config = dict(
    encoder_arch='efficientnet',
    encoder_norm='batchnorm',
    encoder_activation='relu6',
    encoder_widths=[16, 32, 64],
    text_encoder_width=320,
    text_encoder_norm='layernorm',
    init='torch_default',
    residual_init='zero_last',
    learning_rate=0.0015,
    shampoo_beta=0.95,
    eps=1e-08,
    batch_size=128,
    weight_decay=0.1,
)
Rows from block 4 of the text encoder, named by matrix and row number. Rows with one number belong to one neuron. Each number is 128 + 24 x the weight over its row's rms, rounded and kept within 0 to 255. All counts start at 0. Numbers have three digits each. After the name is the row's rms in percent of the matrix's.
# fc1: MLP up (text_encoder.blocks.4.mlp.fc1.weight, 960x320), inputs 80-159
# fc2: MLP down (text_encoder.blocks.4.mlp.fc2.weight, 320x960, transposed), outputs 80-159
fc1.741 110:102118122123181098162097128092081118144131135105132150139124119131102152156175131109185148092109093128125124142153124143143117078140113085136118149112134141143117138128101147169161139136083119166112117102146165110104163111152161093126122096
fc2.741 108:115133155115122097152132090161125132085107137098186123113124096122109088114120171105103108129102114134108151083156162128104115097121178095122142095110159133127145126116132147127118118159130134082144141161148143154129137156145083169123117139
fc1.742 082:098087117103124133163124151123134139102153130130119094152129116098091093106107148115139172139079113097124117107116106153120149145131155106152113118076175113105150147171188079094151135118152135154125157128104094122131138143128188146091162121
fc2.742 078:134129115161095137151121145147110148127140136106136146133115120151159173096150125114111179162169092166114145158148126107125100135148127136118133117114116132125121139113093140109135098147136131113122099146134109127153121133089110103117122092
fc1.743 109:156138157114155153127135134093148108136144139094140120152119118117157124095117143160077200138117083120122125135134121099130113115151133116112137134150143145122120102123130137146085131109120141137108158120152118111161101151105122130128122104
fc2.743 101:120113117119118150146109144134157111117117132139125108142116170154105099107135131135129120103147124167148123146138114096151111128129144102140129113136140171134118140129112126143098100136098131164099120124140139078139090112167072164139131133
fc1.744 111:189096100149178099146082113090149119133167137120125124107144153111098128106100147149129119144146137118163106188124115103101116138119138137139137102153169120156078151118114123146132123123146149096142123159156142123165138131148137166121134096
fc2.744 103:140126161128113159139123151107110110133144137129096142129118137131142118074100178098167143148092140127119113104174083088132096138137136176130122156144157104145090112113130158136095096162120104144126106110155144122093169128192083145164102129
fc1.745 075:138154116123105135140122168105088107134115108190157112093158137102143138170146121148055090134151132140146089106111119132156089137130127161142137123150103126121160096075112145137163136146115099127134098123131135119141086116099158139164111106
fc2.745 081:162134140119095088168114129109131160135098135156127152093120105123148112151159091138154150099138145089112095104095116146125121124121124118090115136145138199125161110161107130080096112127115105125171134146119104128103133110144104117142118117
fc1.746 110:117142151118137118179130138091122161170169145156142082126099117144132096157142124118122140096139097119105115141104151094091119121073116106142101136151155103131115128124158143169119106128138167134141145104131115090158127160065110166126078139
fc2.746 104:099129110169113146142133105132113143151140122088097127122132142117096114120108146112126140166129131155177141116152061140111094154125156162142123086144111074152164108164126149180162143140150135106121141097097129141147079129114080174119106120
fc1.747 125:104114134134133108099097164124086141156120130086097165119127126123157116139132163116124114142094137107112142116100079107113129101119121153190130130170175123123145073097146089120145128124111138148089139157152087125119122148140138122138134132
fc2.747 108:125160127114162141141109159124182131132100143147114175130142139127180108138179138154123118109117151144120124105176102086129130176132139153158162120149138113105101115130163101141104166150138157134131116115155136115111126152100108140137142125
fc1.748 106:100161128081094132082136170112159132181150082159130178129101124090120109133131132130102128124108095101149148147116134155153119151146145182096138102141143160149130109122121124093149132160085126147105124112150141106117084112104113151146155101
fc2.748 091:135112134173116144116163110169104088163128118112104130156129150143115159142144155114129090151139135133132104061182151099115109153112141143096139142131116124092101129117088112144124095079111075116130125149140173109152121165160104146133152097
fc1.749 078:167110158095124120090123077165146152110140157163153105144140110138146113118126139152099151104114135116178092149098119087126139137135128129137148136189111109129094166152110094095160176131107163115120136136082148165107160092176111148109137139
fc2.749 084:135128146155104135142126099123106162099123092093157157135105116117142175127121122090156084153116122123111123139111122108133123093154080121161156137136150169148120146120116142113112154144097079155152096146154123138143110151126129118153133084
fc1.750 093:126127148141155116136124124168174114107123152174124162152139110153114083114142111134128162139127121164119126139097110105141154115116109134106090104115144129143132122156131108124078085153099105086136118166100134118148120137184120140142175072
fc2.750 094:131143124154116130120138152117135114119156139081078118128159150127167134125078118142128092087093163156115122106150165170139117154128132170141144114116168128141138184160106174134087154131110113138073145083183148159118161093139129092151140128
fc1.751 098:109152133121119120129154149146138132109122141114096147096155125121131145161118101109102163115149148077133091108118157127153155133140168117132132127118151122112147118138158147128089127111149179106109147092087134136141137140154151143100135106
fc2.751 103:153124139116077091101132102145138073126124128152162082106083068171100039137105123116125080152141115095099150130143134128152134101198129116138142125112101126148142091161119181119101112132136137111167147140126186105129125099132130117102118112
fc1.752 114:099135155115140164129072142107104110117145134166132128121121134105121131149091161122139144123095171142117134116152164109121120125122127118158157125119108149106146188118191102125136138127133168152109144129125101132133128111154128097148119142
fc2.752 120:126124123083122115144096140143139129112100095093079112132122127126117118123098140114175107152087152142148115182129176128143127123108134187143129159115153110145157107132147107110162133105158131139114137107137119147120113136137158136111115129
fc1.753 109:126131139116124156128139108104128135092120119176143146149132155150105115120121135078127076153081131132075118124119174182119137140159117135166158134110129107147155144095123110129172114152128146126175126116126114117168116112147159139151155096
fc2.753 118:117134138148128130101141129109136138122119154134125125114128145168127164121107113129122133125100141113180158162137118168148169132104129138119134139135121091103088123093130098123126153138138138126134115164108044169191124136081098131145161128
fc1.754 102:175127127169107119141151141135108157178127137152145087080122085146103111155143115135136147162096161136138094111076106122121145120125137101154094080152161104136119132106121138131140100174142139152077130119122168076111106079145115084170121128
fc2.754 094:118146122103112132155131145146133117156115140141146128128129167145104109110095140120129151134128137126124168171137108141140139142160124102125149119110136130134142155148140153088155150068117110113146166113127103169112128112102096162122133082
fc1.755 100:122128169107115143085141127148148149081163096131083116105143160164163114093139128136132132134110137113130129139107139110170086130108172126139157124122113131144154094121144131106110151108091135106137139089129201107128125139172133141139108153
fc2.755 087:169108111145142125152123159070072127090111116185152119120108138131158140105092112128133113082126140101110081153144126128070179130103123094124139177134115158169134127127138118137120141116113139114156136136157080135128146132138125143168131112
fc1.756 093:132083123111098139172097078121137157145103119134081100133118124113146122097130144105125131158173108162126111161108097128121134125147124110137161149114154167148163147120121128104080114139162132137134107121146103092123103136173159121084129162
fc2.756 091:084122155152153145150144128189132146099158140133129124149163127123158140161085130174128097137130107136112095120107125139123121131143150118100139117162145087138125174125112168162108113130083109124101124147126119144100146136119133142109119179
fc1.757 098:092150124146180120171083114059147139095131104187124148123094136126069117135153119114144097130104117148148114116147133149154133115141112135101121093140176132149142105142089128151131100135103115114103118128105123097123150132073086112122128105
fc2.757 106:138132131136130142124144115087111095124115113121110169112088108113154141120118077109138103124130130121032169109143107101118097110162143115129165129089118167144135138125181118127149141150122151129146134161138168114105153133112134091120135150
fc1.758 106:126110184107101114157157094152122163138166116139111119145112118118132153096141140122099145133104149137149109135114099148158142131103137143141135145145116176139062121110126149137140135130127150167100118160139117137133086122123071102121142142
fc2.758 106:149116106097106131171154123108120101113165127155104137161158102149135096137124109092111162170133118118132137137130109092154145134122146139164088156162126130161103163157075126124119150148162132105129134132139091112104120081139109145125140128
fc1.759 077:150139161159155132173084136124149118138120096170074124147122118130124127090129119088153097140111157105117109106132138123114162127185103131114159192111139124128126095170136157152089118135069124131112166145125120096105117143146125137138142143
fc2.759 078:138083081107123084126156097082117128133140144108112127104141165120092106117129111110123119109094126113159115108105111087144137142123126127116132106123101138126109132117133132131143127103100110124160074108121120126121128154128086088107170106
fc1.760 097:122087139133151099132160108157073123098120104174146112151117177110117104117147146194119109079134213139156137158106139131171141129156137112192149177106155096134097151078141121100168143126150127124120144167108110171097128138140136105143165138
fc2.760 104:113096141126136112111126069118131124082160109181124086141142156128128114145127169143152096143078131130118163142117160135151099136141105101146137143118121150125157119131130120105157124136107154165132112164148103110093120135107166153136131115
fc1.761 128:146129142114099110098078117137125131133115115150154134186106099120084124102153130123126183078127121120146116119130135130107135130122143132108144092142123129153144122146118105107138106100125137144127147135099186089135111125116141141121140131
fc2.761 110:139113109139135140131122102175117146131138159121104116135098115125132177097084141110139123078121138131103114133107100147098121132099139129131124131119099153129110115142119171148132156120143147170128143125113087061132113108148167167162114105
fc1.762 088:130119097088123109102080120115104099085130123122100166116138131104188116139125068125120147103170123139110129099145134132178112122147125103159129178113131157158153128134148129148145080095115112143150096126142148119083129124118111140131138135
fc2.762 086:139108133116137145139115165104141139113156089111119143084130117086165124116129127152122122127130147125073132166107098138088148099092140124166100141120092164125099121144135098132116100135130121124105081160134147137148120119123117113184157062
fc1.763 096:103153140079125195115135198130150137157135107112183142113170167175156144109121150148168150109131113104111149126053144149091180120139130102125097096135122119123132118102119118158148131104106140128109129148108146126131100161095154143100095101
fc2.763 088:158131102093167121138104128144160107127069133140129159163157126084119110159135125143103146111104135127059125136106138168143129120144093148075130126137150125091113140092156083105138103167117148160139136182152141121100115155144134099105142147
fc1.764 101:135129137138146125138176148090113128155137110156096191114122121067122108141145178186096113136122155131154120090091168105154127089083146107133141141142142098142116082111124111157154135122127115117120121144104161169165120119127094115134111122
fc2.764 094:132089139114104108130168141114122105165130144125154134131143157127153130161144152101173124133151136170134162133146116172113147146174159164123131123115113103137130161154136161142110141128110160152126126133152102141132135094135141125149140160
fc1.765 118:158127112137147132158142155136169143082130105133092144162087105114100118150130125145147133125148146099117157108166097116139097124106123133117125144065147106129116114173095089104146101161101143147142116149162153098105105129148098117120140091
fc2.765 126:096098121124151117124097129196163161149177180148152122119121139089121137109115113082147150171086115103172086136105102090129132136146104145136124107124125137154128126139096172152138145129131091087120096109152148103108151124128130096087144129
fc1.766 123:165134137098101104199146139145091087159131167104086103114140069140144138141080120146116113144118120138136147125133139131142162140124121173154136133145130136118138154126166125152165124092128120104093146127095150119130164115099153153100138135
fc2.766 122:138138154129147125109121166121128122181156141142114122136112112146169087140106123152117136169112169150131107116163127118137134127159114135105139145165115168123097146101161113130126155118153093146138104081101092072130102117129152132146080091
fc1.767 105:132153138127141142180113129128050135109108130138155146117159139139095125166123139100082092118126098115165099158084168088113123109106109095165114109138121131159132103078132117171122090111134156112130122088131128094141095122139108165110114141
fc2.767 106:083174121105101106103122129124110081139109156072153179149108146123147133131108148084123113151077102123136140145140160109104129130100106119153148126091144125128152150133081134140103133128105122124140140111128093129150119099131102120117130151
fc1.768 110:120079149109105144149103127115151126172126119145107115131119149080132158120126139169161119188081156154119137163128138079124128146164127170122101106124159156126150125151101127148149135077148128146124156146138153125112121201148143154141133133
fc2.768 123:120136157149125139120135107141137069143141151136086119146083127110129122073129093093130116146117154104141140157170121131151122123082115065112128129131150119127155166144107111147112127091106108151118134111140118177136102145109098144155091099
fc1.769 081:107104112127118117139173095112091143116093109126173145163074146089101138121120111142121107142101174134156114143113121157132153109138118121130100137087116156169118080177112135118146064159160145149099152092171130045138132141123141145152091113
fc2.769 080:099141098135092104115109097130069122154126139140123118127114133171165111150159104086126147106113137088079101096178120125127131142133143150119098103110161160136126126071131134133116114117134102131137156183121129139144138134133069123116112159
fc1.770 078:171132118149145146071114137106116119130165096125122104117131117109154122162163145103095184156124102120093139090129135149152165130153100132125142124134071123113109130120146143149108133205161140124079108114094145143131100124148128125163120131
fc2.770 071:140102095111095116168103124170120114149110136151158103156141058103100180114105094116141158121120146108178155161154148148107119141142127151113123126147138195144170123104182111143143147098111154149121079162102142123178164143144120085160088119
fc1.771 078:115131159097123130084147118115073140102121169125122134119146159143109110119071119123120087143116092121082155122119131172134134158144126128151115152143090130092125171130115124105115096120147198109134139131115118116123095129162130091113102112
fc2.771 099:116174095116135130144115133154112136130126155122164165162156154122108100092122125175133113122106122136130117135130143100098155122122130128131092082140126164148104096130145126122106121125140094157110122127138134164093137088127079119081074131
fc1.772 081:134123099142133119128148155154115147204137152080126143138146129130110141133143114142128134147119114147148141096103132081126155095183140095162136126148124100073142119194149121110113135165119169069120126093132142119132167127159170105151111068
fc2.772 078:118168155154133127123108127144107123129118155099132134132118128113121134105115118088174107121125136169105127169126138104127125063175104065118104110103136146110165119160111112115122132142129120159115092131131145143143132145137166139088092122
fc1.773 084:166072083111108118130118068118105124139139100118178133109158150135125148138133120131166152122085126051101133140071150103115090134129151160111136094143119116111147093134138163130102146094159156120154168131167175103147142113141113166140124129
fc2.773 110:152081054098081141126131125123113091102178110157084090131124092123120101166109120118135161140106094097099100110120098095099098116106143136102112115123119132068154107159124104127125151090130156124127157158147153034140113125140113138169157123
fc1.774 107:139151162132138128152094126137153146150159148153114100092134105150134116145144148149100122118119113095113151161088114117121147113113127105126108128160184112143094119128129159135103144158161111129127124091129144139114172108156111111136135135
fc2.774 102:154140151129145109099086129129123136115124118113106097157116108135105105151131092148124113099140083086112117132117117100132132138145122139114132128158180094136120172156066130098123166126103103180138139088102104119108119110171144122164116121
fc1.775 084:139190146122073109115112068145155165164160104143136147148123152128118125117133152101109120127134163092097115166134130118124129105134107089153125152133198135165149131136106111119133121172106111136118116105087172119134141140133121122156136093
fc2.775 086:126084134110120117108171100095111141131125119173152127162110115086098118134143103109105130093124116163111154133137123122093099180128114079122122098117113101090112121133088139099120133139164123115154138143137114148126134104118142127132092080
fc1.776 084:090108159114055180089120089076124106135123086125150141126133143117134109124135145146184095144142128140164124094127173173112094108147145134140119148163136090124135154151129094158133093131093129155167117093172174114106140124185112147130140118
fc2.776 094:146170097129193106161120139147102145149132121113110134157141155162137115143122094142145145129145114144158151163124127119113127149118134125099146068042156144112122087167138112062142149117134125143126101153155071160155112083066101172116159161
fc1.777 091:130103185128138191146143111106164148140133145151128092155151123133104117140121080164137108108127167117088152133119100129103148133132144154116147119143104132147097138131120079146137125146128123148146147148169143171147078125169141146169143106
fc2.777 096:148165189132125125116098080138133106124125132132133141128082111135169126133142173099091113097119103112057113092105118085087085138107143171152117122128163134114147133102155097157115142125088156150177147118117133123108131168121151156127134134
fc1.778 109:125136149136149137144101121120056110184130131135138094134119142171130093132093117114117124161088113129102125144117137080113123100124096142120101103107168107137170199104138133130087127138106141112179128110112133145081134130182114119091111109
fc2.778 130:094181187081112101095116107151100145159109155106134140135107167162125125147133134151137095106114125148117110164129162056123141099117116127079092146141140061137120135097109150100127110167102126121180081144128130157099129097137145137115101148
fc1.779 085:141108136139116091144141133111099126106147087125140142158117127132181158135101122170130079154164105109102146128106120110145132125137113128120110151116139155062134125111110157166106174112115171128121121177115107131118120113124100126141120166
fc2.779 093:119124066124122119139135148124121126066124107161158122145098095107107144143157155141123136116127117108123148131137114140099137125115119073137126140126100115125139114114128141141147127085093156107169124127121126134109149109133116136108134148
fc1.780 096:119163099150105105100128114112142116132116139085132134105155129113102135089122132142143144108167168099155119159154136132111106066138106110120146148139142149111123125128165130115103182104130119173098132144116150149113136132094114135118081121
fc2.780 095:115157132089129141091091185147126149134111173131092134108098158134120137151116133162133149175138119120129160117145164104152115134137146143127070123160121108135121135111115151131143133150096132106118108133139096126130138137088114129085115091
fc1.781 091:163117150143093168096153126119114107122096122096086179119105104144106137094147146130160096131164091108103142125156116151092152147094163124160137119144124102144152088149098160113132107149156139147100148139132131134130151120195145116131155130
fc2.781 107:128134133138109106130159150108160122131130136148143164138147112126081132130141104102109162096106122134140108103173119189103140121095155164099114138099117118103093092138176128132118130124149152152131151130133114115105154166117143157116098157
fc1.782 101:143115143079116086135085124168125173136157109104108116105078128128110113170116160140117105132128140139121125144100098148111131115120100102116097145112117118144114146175150119142119089127122142179095173101129146102186119100109179133096135130
fc2.782 102:112141163157131104136142119131148166112131107134111114129152084162126097155139148069146133108097153144145110095120158129107158143109068144139149139148130151129104146080134105156158140145174126142125148160107139154151126073131126138143089092
fc1.783 079:138103142134093152115135088148139121144086119145114132110147135110165135143150110131174137123129159078149096167107119122132113142113120126128140098125180106106110123148107132104184120152141157112168095166118106160126113163134121161155118107
fc2.783 079:111129135102121094144140150152101186103164107128117121139105126123121114093145112113085134120102117114142144092148141179142112127155165098127153149104128095139113146123128136151116135122139132164119129147118138104101162178133101134157172156
fc1.784 108:149123132126150111126131127119129118158136134142120149124140159083141156135143121151119104158135103131158125134166107131130099153108125139108077156150092150110141149113134114077137110132151198167116107085144145105135126113122125151106142105
fc2.784 111:112105117184102122176130147124129143121127132099141111089150132104131146108127137129113128093145117130176170125158123130145146150133188161090099128100104127146098111119158118130159124130131123110118124181137113148178150148128101112120074118
fc1.785 107:128161125080109171105125148150129078158104126115132164068105132123098105118104128161158096158164119103112148125133111118149124127081133160130123118110099117109105094120165183122170138160119152145112124129116126139097116160129139101128113115
fc2.785 092:125169139121127126112150130144114115082122162094117099133165147126179091140111146097156158112157133152141147104130131115162118111096117163115147132147121114206098097140127119092071125130120139129126142104137158127154133111103155138131116138
fc1.786 106:086148150081133122086122090125154097138151137121154146139130122137089109179141105121123148147110131119106128150088135111118138155097147124089114163105139084118121112101103139095141108106148117188130069144133122110154155128172170117147101151
fc2.786 100:118169136114132130150142128160166152120146139141150131176134112147124133143095108111142129170068144141133162125129099134112113124130140128154162093128143113129116164114128120137160140103140115162196105116180135135115125104140085144166102115
fc1.787 090:159152166152165100137163166146147127154181138152147159163113145101126112107120174167156124142142136147145110144180147112163115117175106139157167122124129115135147158138128119136149149106089114105084142123143114134131105111176136111083148094
fc2.787 091:100128144124148141131113094135148138078105172129150107088143132146142144151145177129157061200133122100144135098170112103120149156075134141088138097116121114128129138126087145105115109122122149135141141147111078127160140113133153099169121124
fc1.788 099:099127144134097159152125132136102086136155136153122126109118160108093125125136160114089123120166141130114128125106125115126137094123115156108118112119110106147109123117093118125112156129126136118161099131098147147108094141113166132143095156
fc2.788 097:132095118152081106118098140146154144129144107155093102141103123098111140136165094161179113117070150078128110128155141118110076155114122156080113137118122118107153164146114121036118172102114095122157148164130119143139144134138103159142098131
fc1.789 101:162148121100121140122158147094136135127140129142134141087118111101140091111110136102124106116144120132095145126109074114134129130129119169127164115144130147154140114115172115139158118120145127122138150095087189142129130111160180077140137113
fc2.789 102:118113135104110129112130150135119156115147129174117153130142173132162151138128134158127133150106131130117149137115111147187128138109173131129102134109138116184112119099118100121117142143124110148116120141098123137168135129116160150132097160
fc1.790 117:128139159096119125111108126124117112173130106136132149093101132099096152116140095077102156144137082122159113089113117131097131167164124158119084128157109107161131102126114097138114147117123110108073111090142146106119125146110097165150136133
fc2.790 111:128131146090130126107125154160122113112131118151095197124148103089135143134116136136106136133135126097130164103137148130116127106096114145134136087100106109142154102169159122100120118118140132177117132153121091140114105152160070154131135116
fc1.791 105:112121096121111141152118145117136137122185118165127136091120101165119106110152130079176116124127131168169153097170121113087101113121127157147161098119136107115096145157167103112143128144112130132118123111132111117106175113075119083132126118
fc2.791 109:099160147136135169122098126124175117113122099110137160106132102131103097105116091102125160118129130096097175124190108078113129084094135126147128117136147082121128084122114099110124110111140131127165115135116091118087116123095131117104111147
fc1.792 091:113117108119108140113119136120157122092136132138145116165172128126146113154122119123115149095112114141124105139126130183142142111135158106161105122171106160125146073144152117102145126149127141136137104177108103160097128116089113079115116151
fc2.792 105:134125084138115163144167128129141133141118117106115117116145134112128141087151117142115102128165146158151121108136137127104110133123079162121146128093129124127101092160095154117130113148089150176134061106117102162135120147104148117099106139
fc1.793 089:169073082131078111135101110156120122098147092135112149143169142120127168076133160146115170124146116137142100138154093147150121110152119126125121106123162128143152190166125139086121090121159105122127094144135139099158156112127180160100084119
fc2.793 085:128091110175147166126123126108133158143123121107133113127175151126154134131140090133116111117160086109134112100107116154135139127113145170152121143109106119163130153131125139106103117166139118142109141149105130106169111102114162112136117122
fc1.794 106:135109139140144146146125124137136144128107124120108143104130109089130169187129100142131119103127124065123119155148147149093133098107123161134132126159160137118129114081133138163126176112128147142144081157132110140146174089160112171138186162
fc2.794 095:116135134104149135134132136167106136149108146147128164077056128126161182140133133160102134146091145123159118138084163106107085089147113161148127120127139144114129100129112116067118109121121142125102087158156124132114110127116153085109123104
fc1.795 098:094144147106134084144132099061082131098118151098105128119156112132114161124107117115159145145094118141116149157135143139128134174131114120127102137139112099175100131109085142177114090164130176137100100133115131129105149129103077100118098148
fc2.795 103:129143086148115082170103134152149127146082159138134133133134122108125112108128112111127124139163148108114183137091131118113094082137137102136156115152129118152121114134150109095120130167148116071113109156108142134144105108111083117086112100
fc1.796 115:091133105105121164146144152092125115109126110145085140108119157129151134140144125154151124117132112125141130058146119111112174130158139119143108082066092141147151178114101119151140179140148098136115097109142138111123107131123092162149164125
fc2.796 096:115136137126145138127138124147107115133139143146083128133094102119148117080127189137143066137167103159138132165132177096112106162176122121149184131099100155163124179103119139127089152133150122094128116113069149139126174187126131125121150111
fc1.797 101:119086124111104121169136118144150133124136190144138133096087090144158121125140155183118184120138109137151144132097127150094134151114114135123112159123080115207111121142100161126148117103170127140130106121157123101126090151136099133134151056
fc2.797 105:087134144136102124143113161137109102154119120109116121078110150149158134119119119127129118124104140135120157152127180109117132160122095164121117153157144155145094112099152115137120139125138142131103115147124137149122130161110131102104118135
fc1.798 115:119118143150137124106171137109108122142078176086115161162143124175144145146107100140119133128134139109185172135110175124137089110161124140146135113154112140107123136123133116128100137122123145140115133142130195112118132148147135164109079144
fc2.798 111:094131146119162119139131137153147147122094134142206118139137150155148087160126097116111120111125113109155158150087117085145141138158144141156126108129134147145134105120149153136088105160134145128173123165157147113087128127135131153098140118
fc1.799 090:132095125061095126064147115148127146143106155127151160137102120102116138142126134120159142134135130122110153134132148157137112149134118123089097125089108135107123135146144149114122112097137126158154141092108149121141121151108098086108088142
fc2.799 091:167144099205146168156123153119124139095102153151118160124115133141125194154154136145101155148130106122138119138131121161158153086109150094108109133124144129100099156192140180116144152107145119084096137095102141131116175119127139157114158102
fc1.800 108:150126088149124120122110169113150129129144144105116124122142100131178159111094089126099093110088092103125105140135126131124105073079135142117147137119130139119135083162116110165101132151159088128109142144112127113114159116155126087137148117
fc2.800 107:139125166145168107101111130141131146140140114143143096118095150100183147101145153120138134084109108101086113096114124090157101126131123149091137148094123113154137112118098122123118156142122113130162126102142144173143128092145115122129151130
fc1.801 088:076190115122109081171163188106089153130111120135102096103117099146155130119116124132071143109140154163141114121133146119155161081111116181137120100187131171132135123154110109123092102145144148107137138097098169094112126141071127089135113098
fc2.801 084:139108142109153131137143165109113154128159120140122082088141096136132146148120155126107113111147167148151111124130157147104154167140149117171129169128104115158108135079179166133111056139135160129096125143120141109104132117135150130105149139
fc1.802 105:146115139058121096144144114136156156101180137127101120147162099108154089150152146144171099154154165119150123051154174121120154120122155110108116124148133114104139153095139106076131115172110121112122141112112142120127124181100163134091169168
fc2.802 105:141130123132173119116169129132131146071134127105126174100162130138125144149125090117115165106114165142180129086128122175116136101146151117141138165163096127132090139111115165146111143117089107133150085123127134139128147118102147132108117112
fc1.803 079:148118158172080141102109124112119175120160143154126127111139136145103080106093144148183113139176112119103133138122149155120111120148134179134166093104149079139148127148105122098182103109139171147123132121158113138140127125119148099115087133
fc2.803 078:157129137139142114114130102085134151115114152093100142120102138136129106103108081133143118130083111130145100171147157154122155124100197106112148126140136151131129151080135089137103119175090096101133100117151130196136128122155141145127143099
fc1.804 112:108119066112153134117134135095120164140124151127135117104113134079114108143118116103160171125100114161170105144123114157145159132149139103161119137111091134142141121132150146184133148100096118094121146133119128129109105124169154104118104103
fc2.804 097:163139110137173152164133118120081166100085155096172173143106132123080151125124142134164120126118123160094107161124080148134100148101110105124131084141159095133131173124117169131153137048101116132139134106101111163093142125104141097138117132
fc1.805 111:145138158086155110137161099123108128158118064145142181157174118078125129141131182117109096081161105138107141148136093142147150106077147105112140165084166061158150154101132141151131114131126149146133132136100114125150127165110151134132092137
fc2.805 101:140124108135122118097103145072163110125112105156128146121144099102145136131087165190148128098124144121108115141116130118117159107135129118113113150151118080205104154100126165103162133142133142131119174106153132104146133142156154103134129130
fc1.806 092:151125121126140115100164079106153090144093112119104177149144142164179121165136143151071150142121118116113122120129117123126119113125106131146146136080130111122114118167162127111114109127102148099066109096137130143134151170123129158118128178
fc2.806 092:062137043114104134090096165145115129118087153130098124152129108128140126102124176142135161074119092088119130157125123104146134146156161092133157136164098114104155121099123181157174151139151148129102136111139141095092117088126112113169143129
fc1.807 090:145149122113145115122115097082120158139145134171145115080126078131143130116137134138114153146136127164172145149114152100132112098104069169136144113137139154098125102155143154133130136103184112111126137120152112114147111132164165106110142127
fc2.807 097:139126067163114113158107168130147101108122103120113061093142108160148132124139166063137129111108130140094131131079169099124112113127080150107157109135136133072132144131142096142093141128136158065155141165103118089148120103159153121114115135
fc1.808 113:098142145118136120111128131113185157178182098147106131158167144106116129080148089116095131098108130153128107089125137184113142143102155152143149174123186111155127119148099138143122116148146151127093181115141109104109175117125068121168110127
fc2.808 115:111137127164137129132163123106108100161139119134125119101143109102126133092153110158116140155125127109154142101112080114136143160110116118129136127172178154079125089165113157108164118122101127102138146143115076119112155142095088138128135077
fc1.809 099:158143113115096103100149142167128154155091110124137135083140136133158144117188174107121147186143143125166117118075106159180106134151140112147106152152125113124118179126072112127107131121110134148107159159134140104123120145143160134136122105
fc2.809 096:100137152117158166146124103169086151138128145140069091141117146129149098149117111137139137128110133097125100150173117137161101139155126104143146130093124127136168158104154135128135127117155154140137146105121156136107126102067130156129098079
fc1.810 112:172141098138094106118147107130171159122111107106119151132121160097060139150132152082093160168133122136136108104108150138126108118149147134102136150113112185129114095119122140122117146135143147136079129104152142115102143139158160102128160081
fc2.810 132:138120111132114103140133105110172148079140140137117164100144142145146136152141134074120100143130128138127110120105098131122116119134140148124163145152114125154109124138136142145135112123136168131130095102163157170102155121147131122128145157
fc1.811 108:136106102154091158106141103173142142129147121122133161122128139127130151157170136141138114168127160142159136088081110141139125147129127150140141111141130156114109114122113104124140121161134181137164133150147111077097140144117132142118141102
fc2.811 113:107107100117105166116109125121132151076151141168147136102125094101128133096105136104121127125135152107108089181125171125132088136135130142103130149153109148138178116176109123136168135124151174132093134086123106156115116127183164140114102123
fc1.812 092:147128086121128107120085091113156118122096129093183159151131153122133165158103105161154163124105120171127118109105108125132114097095139133162147123093121114108178110116102101120133096119118133102083120126108107128123155143147149155152126130
fc2.812 095:142130144130121126082166161137100213128108096119116098110136101123123116097135144146133125132149104088133114148127130130149141154151126165109125087157104117133112104143168170093158152154141118180132127166170108111105152094127125118100082097
fc1.813 117:140108118117137149148094134083122115146125115130097121094152175104131103125125104146157132104146135141114139122121150142172138131100106136112114149174115133102133101131101125131159148137123129146129070118141115160130134136144121132105150132
fc2.813 109:106145098112110135122139155120146138092145163131131147129134107152167112098143122146157151137118095125139134100097087144126102095114150143138137101170088096167120130135135116100132120116123104126129182105137111153113128135143130123119152115
fc1.814 114:125088123151117113143089091123190102144130104102123120141123107149150097123143165101128119121107105147100159084122136115138129141115091165151140130128121122076161081170139106140170166136149107147141155106124151172115089143122132148147134114
fc2.814 099:136117125139114156129116104149127133127125149123110103124088132074197095156085104090118117140142104104106110108156149114170167156128125172124146118102143066131118095144159079102134152140120122072128138145054122154158119129135117142116115109
fc1.815 112:118108103104104123163119136103132136088138129131124093136142155104170108161125111150120140170135152089142086153072104110124095159177124148157127093130117133129103128137190106127114125159114133111098110136099089147114119092173160112108087139
fc2.815 109:174112135138126149103117144105134144116097124133087111166118161066148136082124111125151163114131092131129156134118125117128174128106145123121144178136133120113118175123114121129130133145143102163087121138136131116084110117126088088074126134
fc1.816 100:099141120113120125125065130136158173089135149121110119164143134157139090113101171076111163120117146127086115088167095119130138154093124124110139109163104118107123172101134090111176095123081131129139154108111110070131142148139122128087145136
fc2.816 087:086130115109141138112108101126160140109122114081118121106157112121135153114110105133146089109139115145161089130088108173080098153132160161120175104139151141091143111120127142177135117117130148128095154121116106130089134074107113150127108183
fc1.817 096:144112125120121106108194092094154100154114114110145140142162071132117089162124145127079144103088138093143138146136132113145106129078115124132126133177130089126096144103101114160165106138080126128133139144122132160146146100128144129169147082
fc2.817 095:132071177133158148130158099119095115097102128108119147134089117114120114125125146125071140137144097138114175158131135126125151094130123150135122118115137119117098129140086159133126113154111136138115114184119130095107089140109138101149132132
fc1.818 096:162179166084119141127138144142106076152139104156111118114116122127085115120130095096140127135143176077150124117154136129076133138142124115129137083100142115122161117163111121065154131115160134120162133127128104118112133123184111086155092148
fc2.818 084:085125138108135166157098099090111152102116167119117123113128122091108112116136131109100091126127126150098124169130145129112095135087111164122132101126140160173132097111091114148121137148102147187157159090120135178132114095153135136131124120
fc1.819 096:106140098102118131156097122099109116153121112143129106150143120109146117137073109126134158140117166128168157180176104117107128142156139129134090158116106111096150126094125101148109153128076198115139133113126127082181082059155114111139119143
fc2.819 095:123125161113098132133080115150124120118105164062149123152144150119153129170119171152142091129144127139104118110149152137142143087094097111086101152123102130126131151119096142140131121160141117167191132123107175113139159139138110114115120137
fc1.820 104:105091116137094135116141116129130122132135087135102108096135128139150126164063115160148165061122117116091174107130151141140160090126103145118092146122133158128134168149145100120117142159112152127117099117135093124100115123130135161160089117
fc2.820 105:112198103102122172149154136123111118123097129138145119133119084109158106138115133131157152116128131118131134135146139134160135131096155160114112122101131155167180126168163120119170125084131101142114144138099158120112129119144087112146097129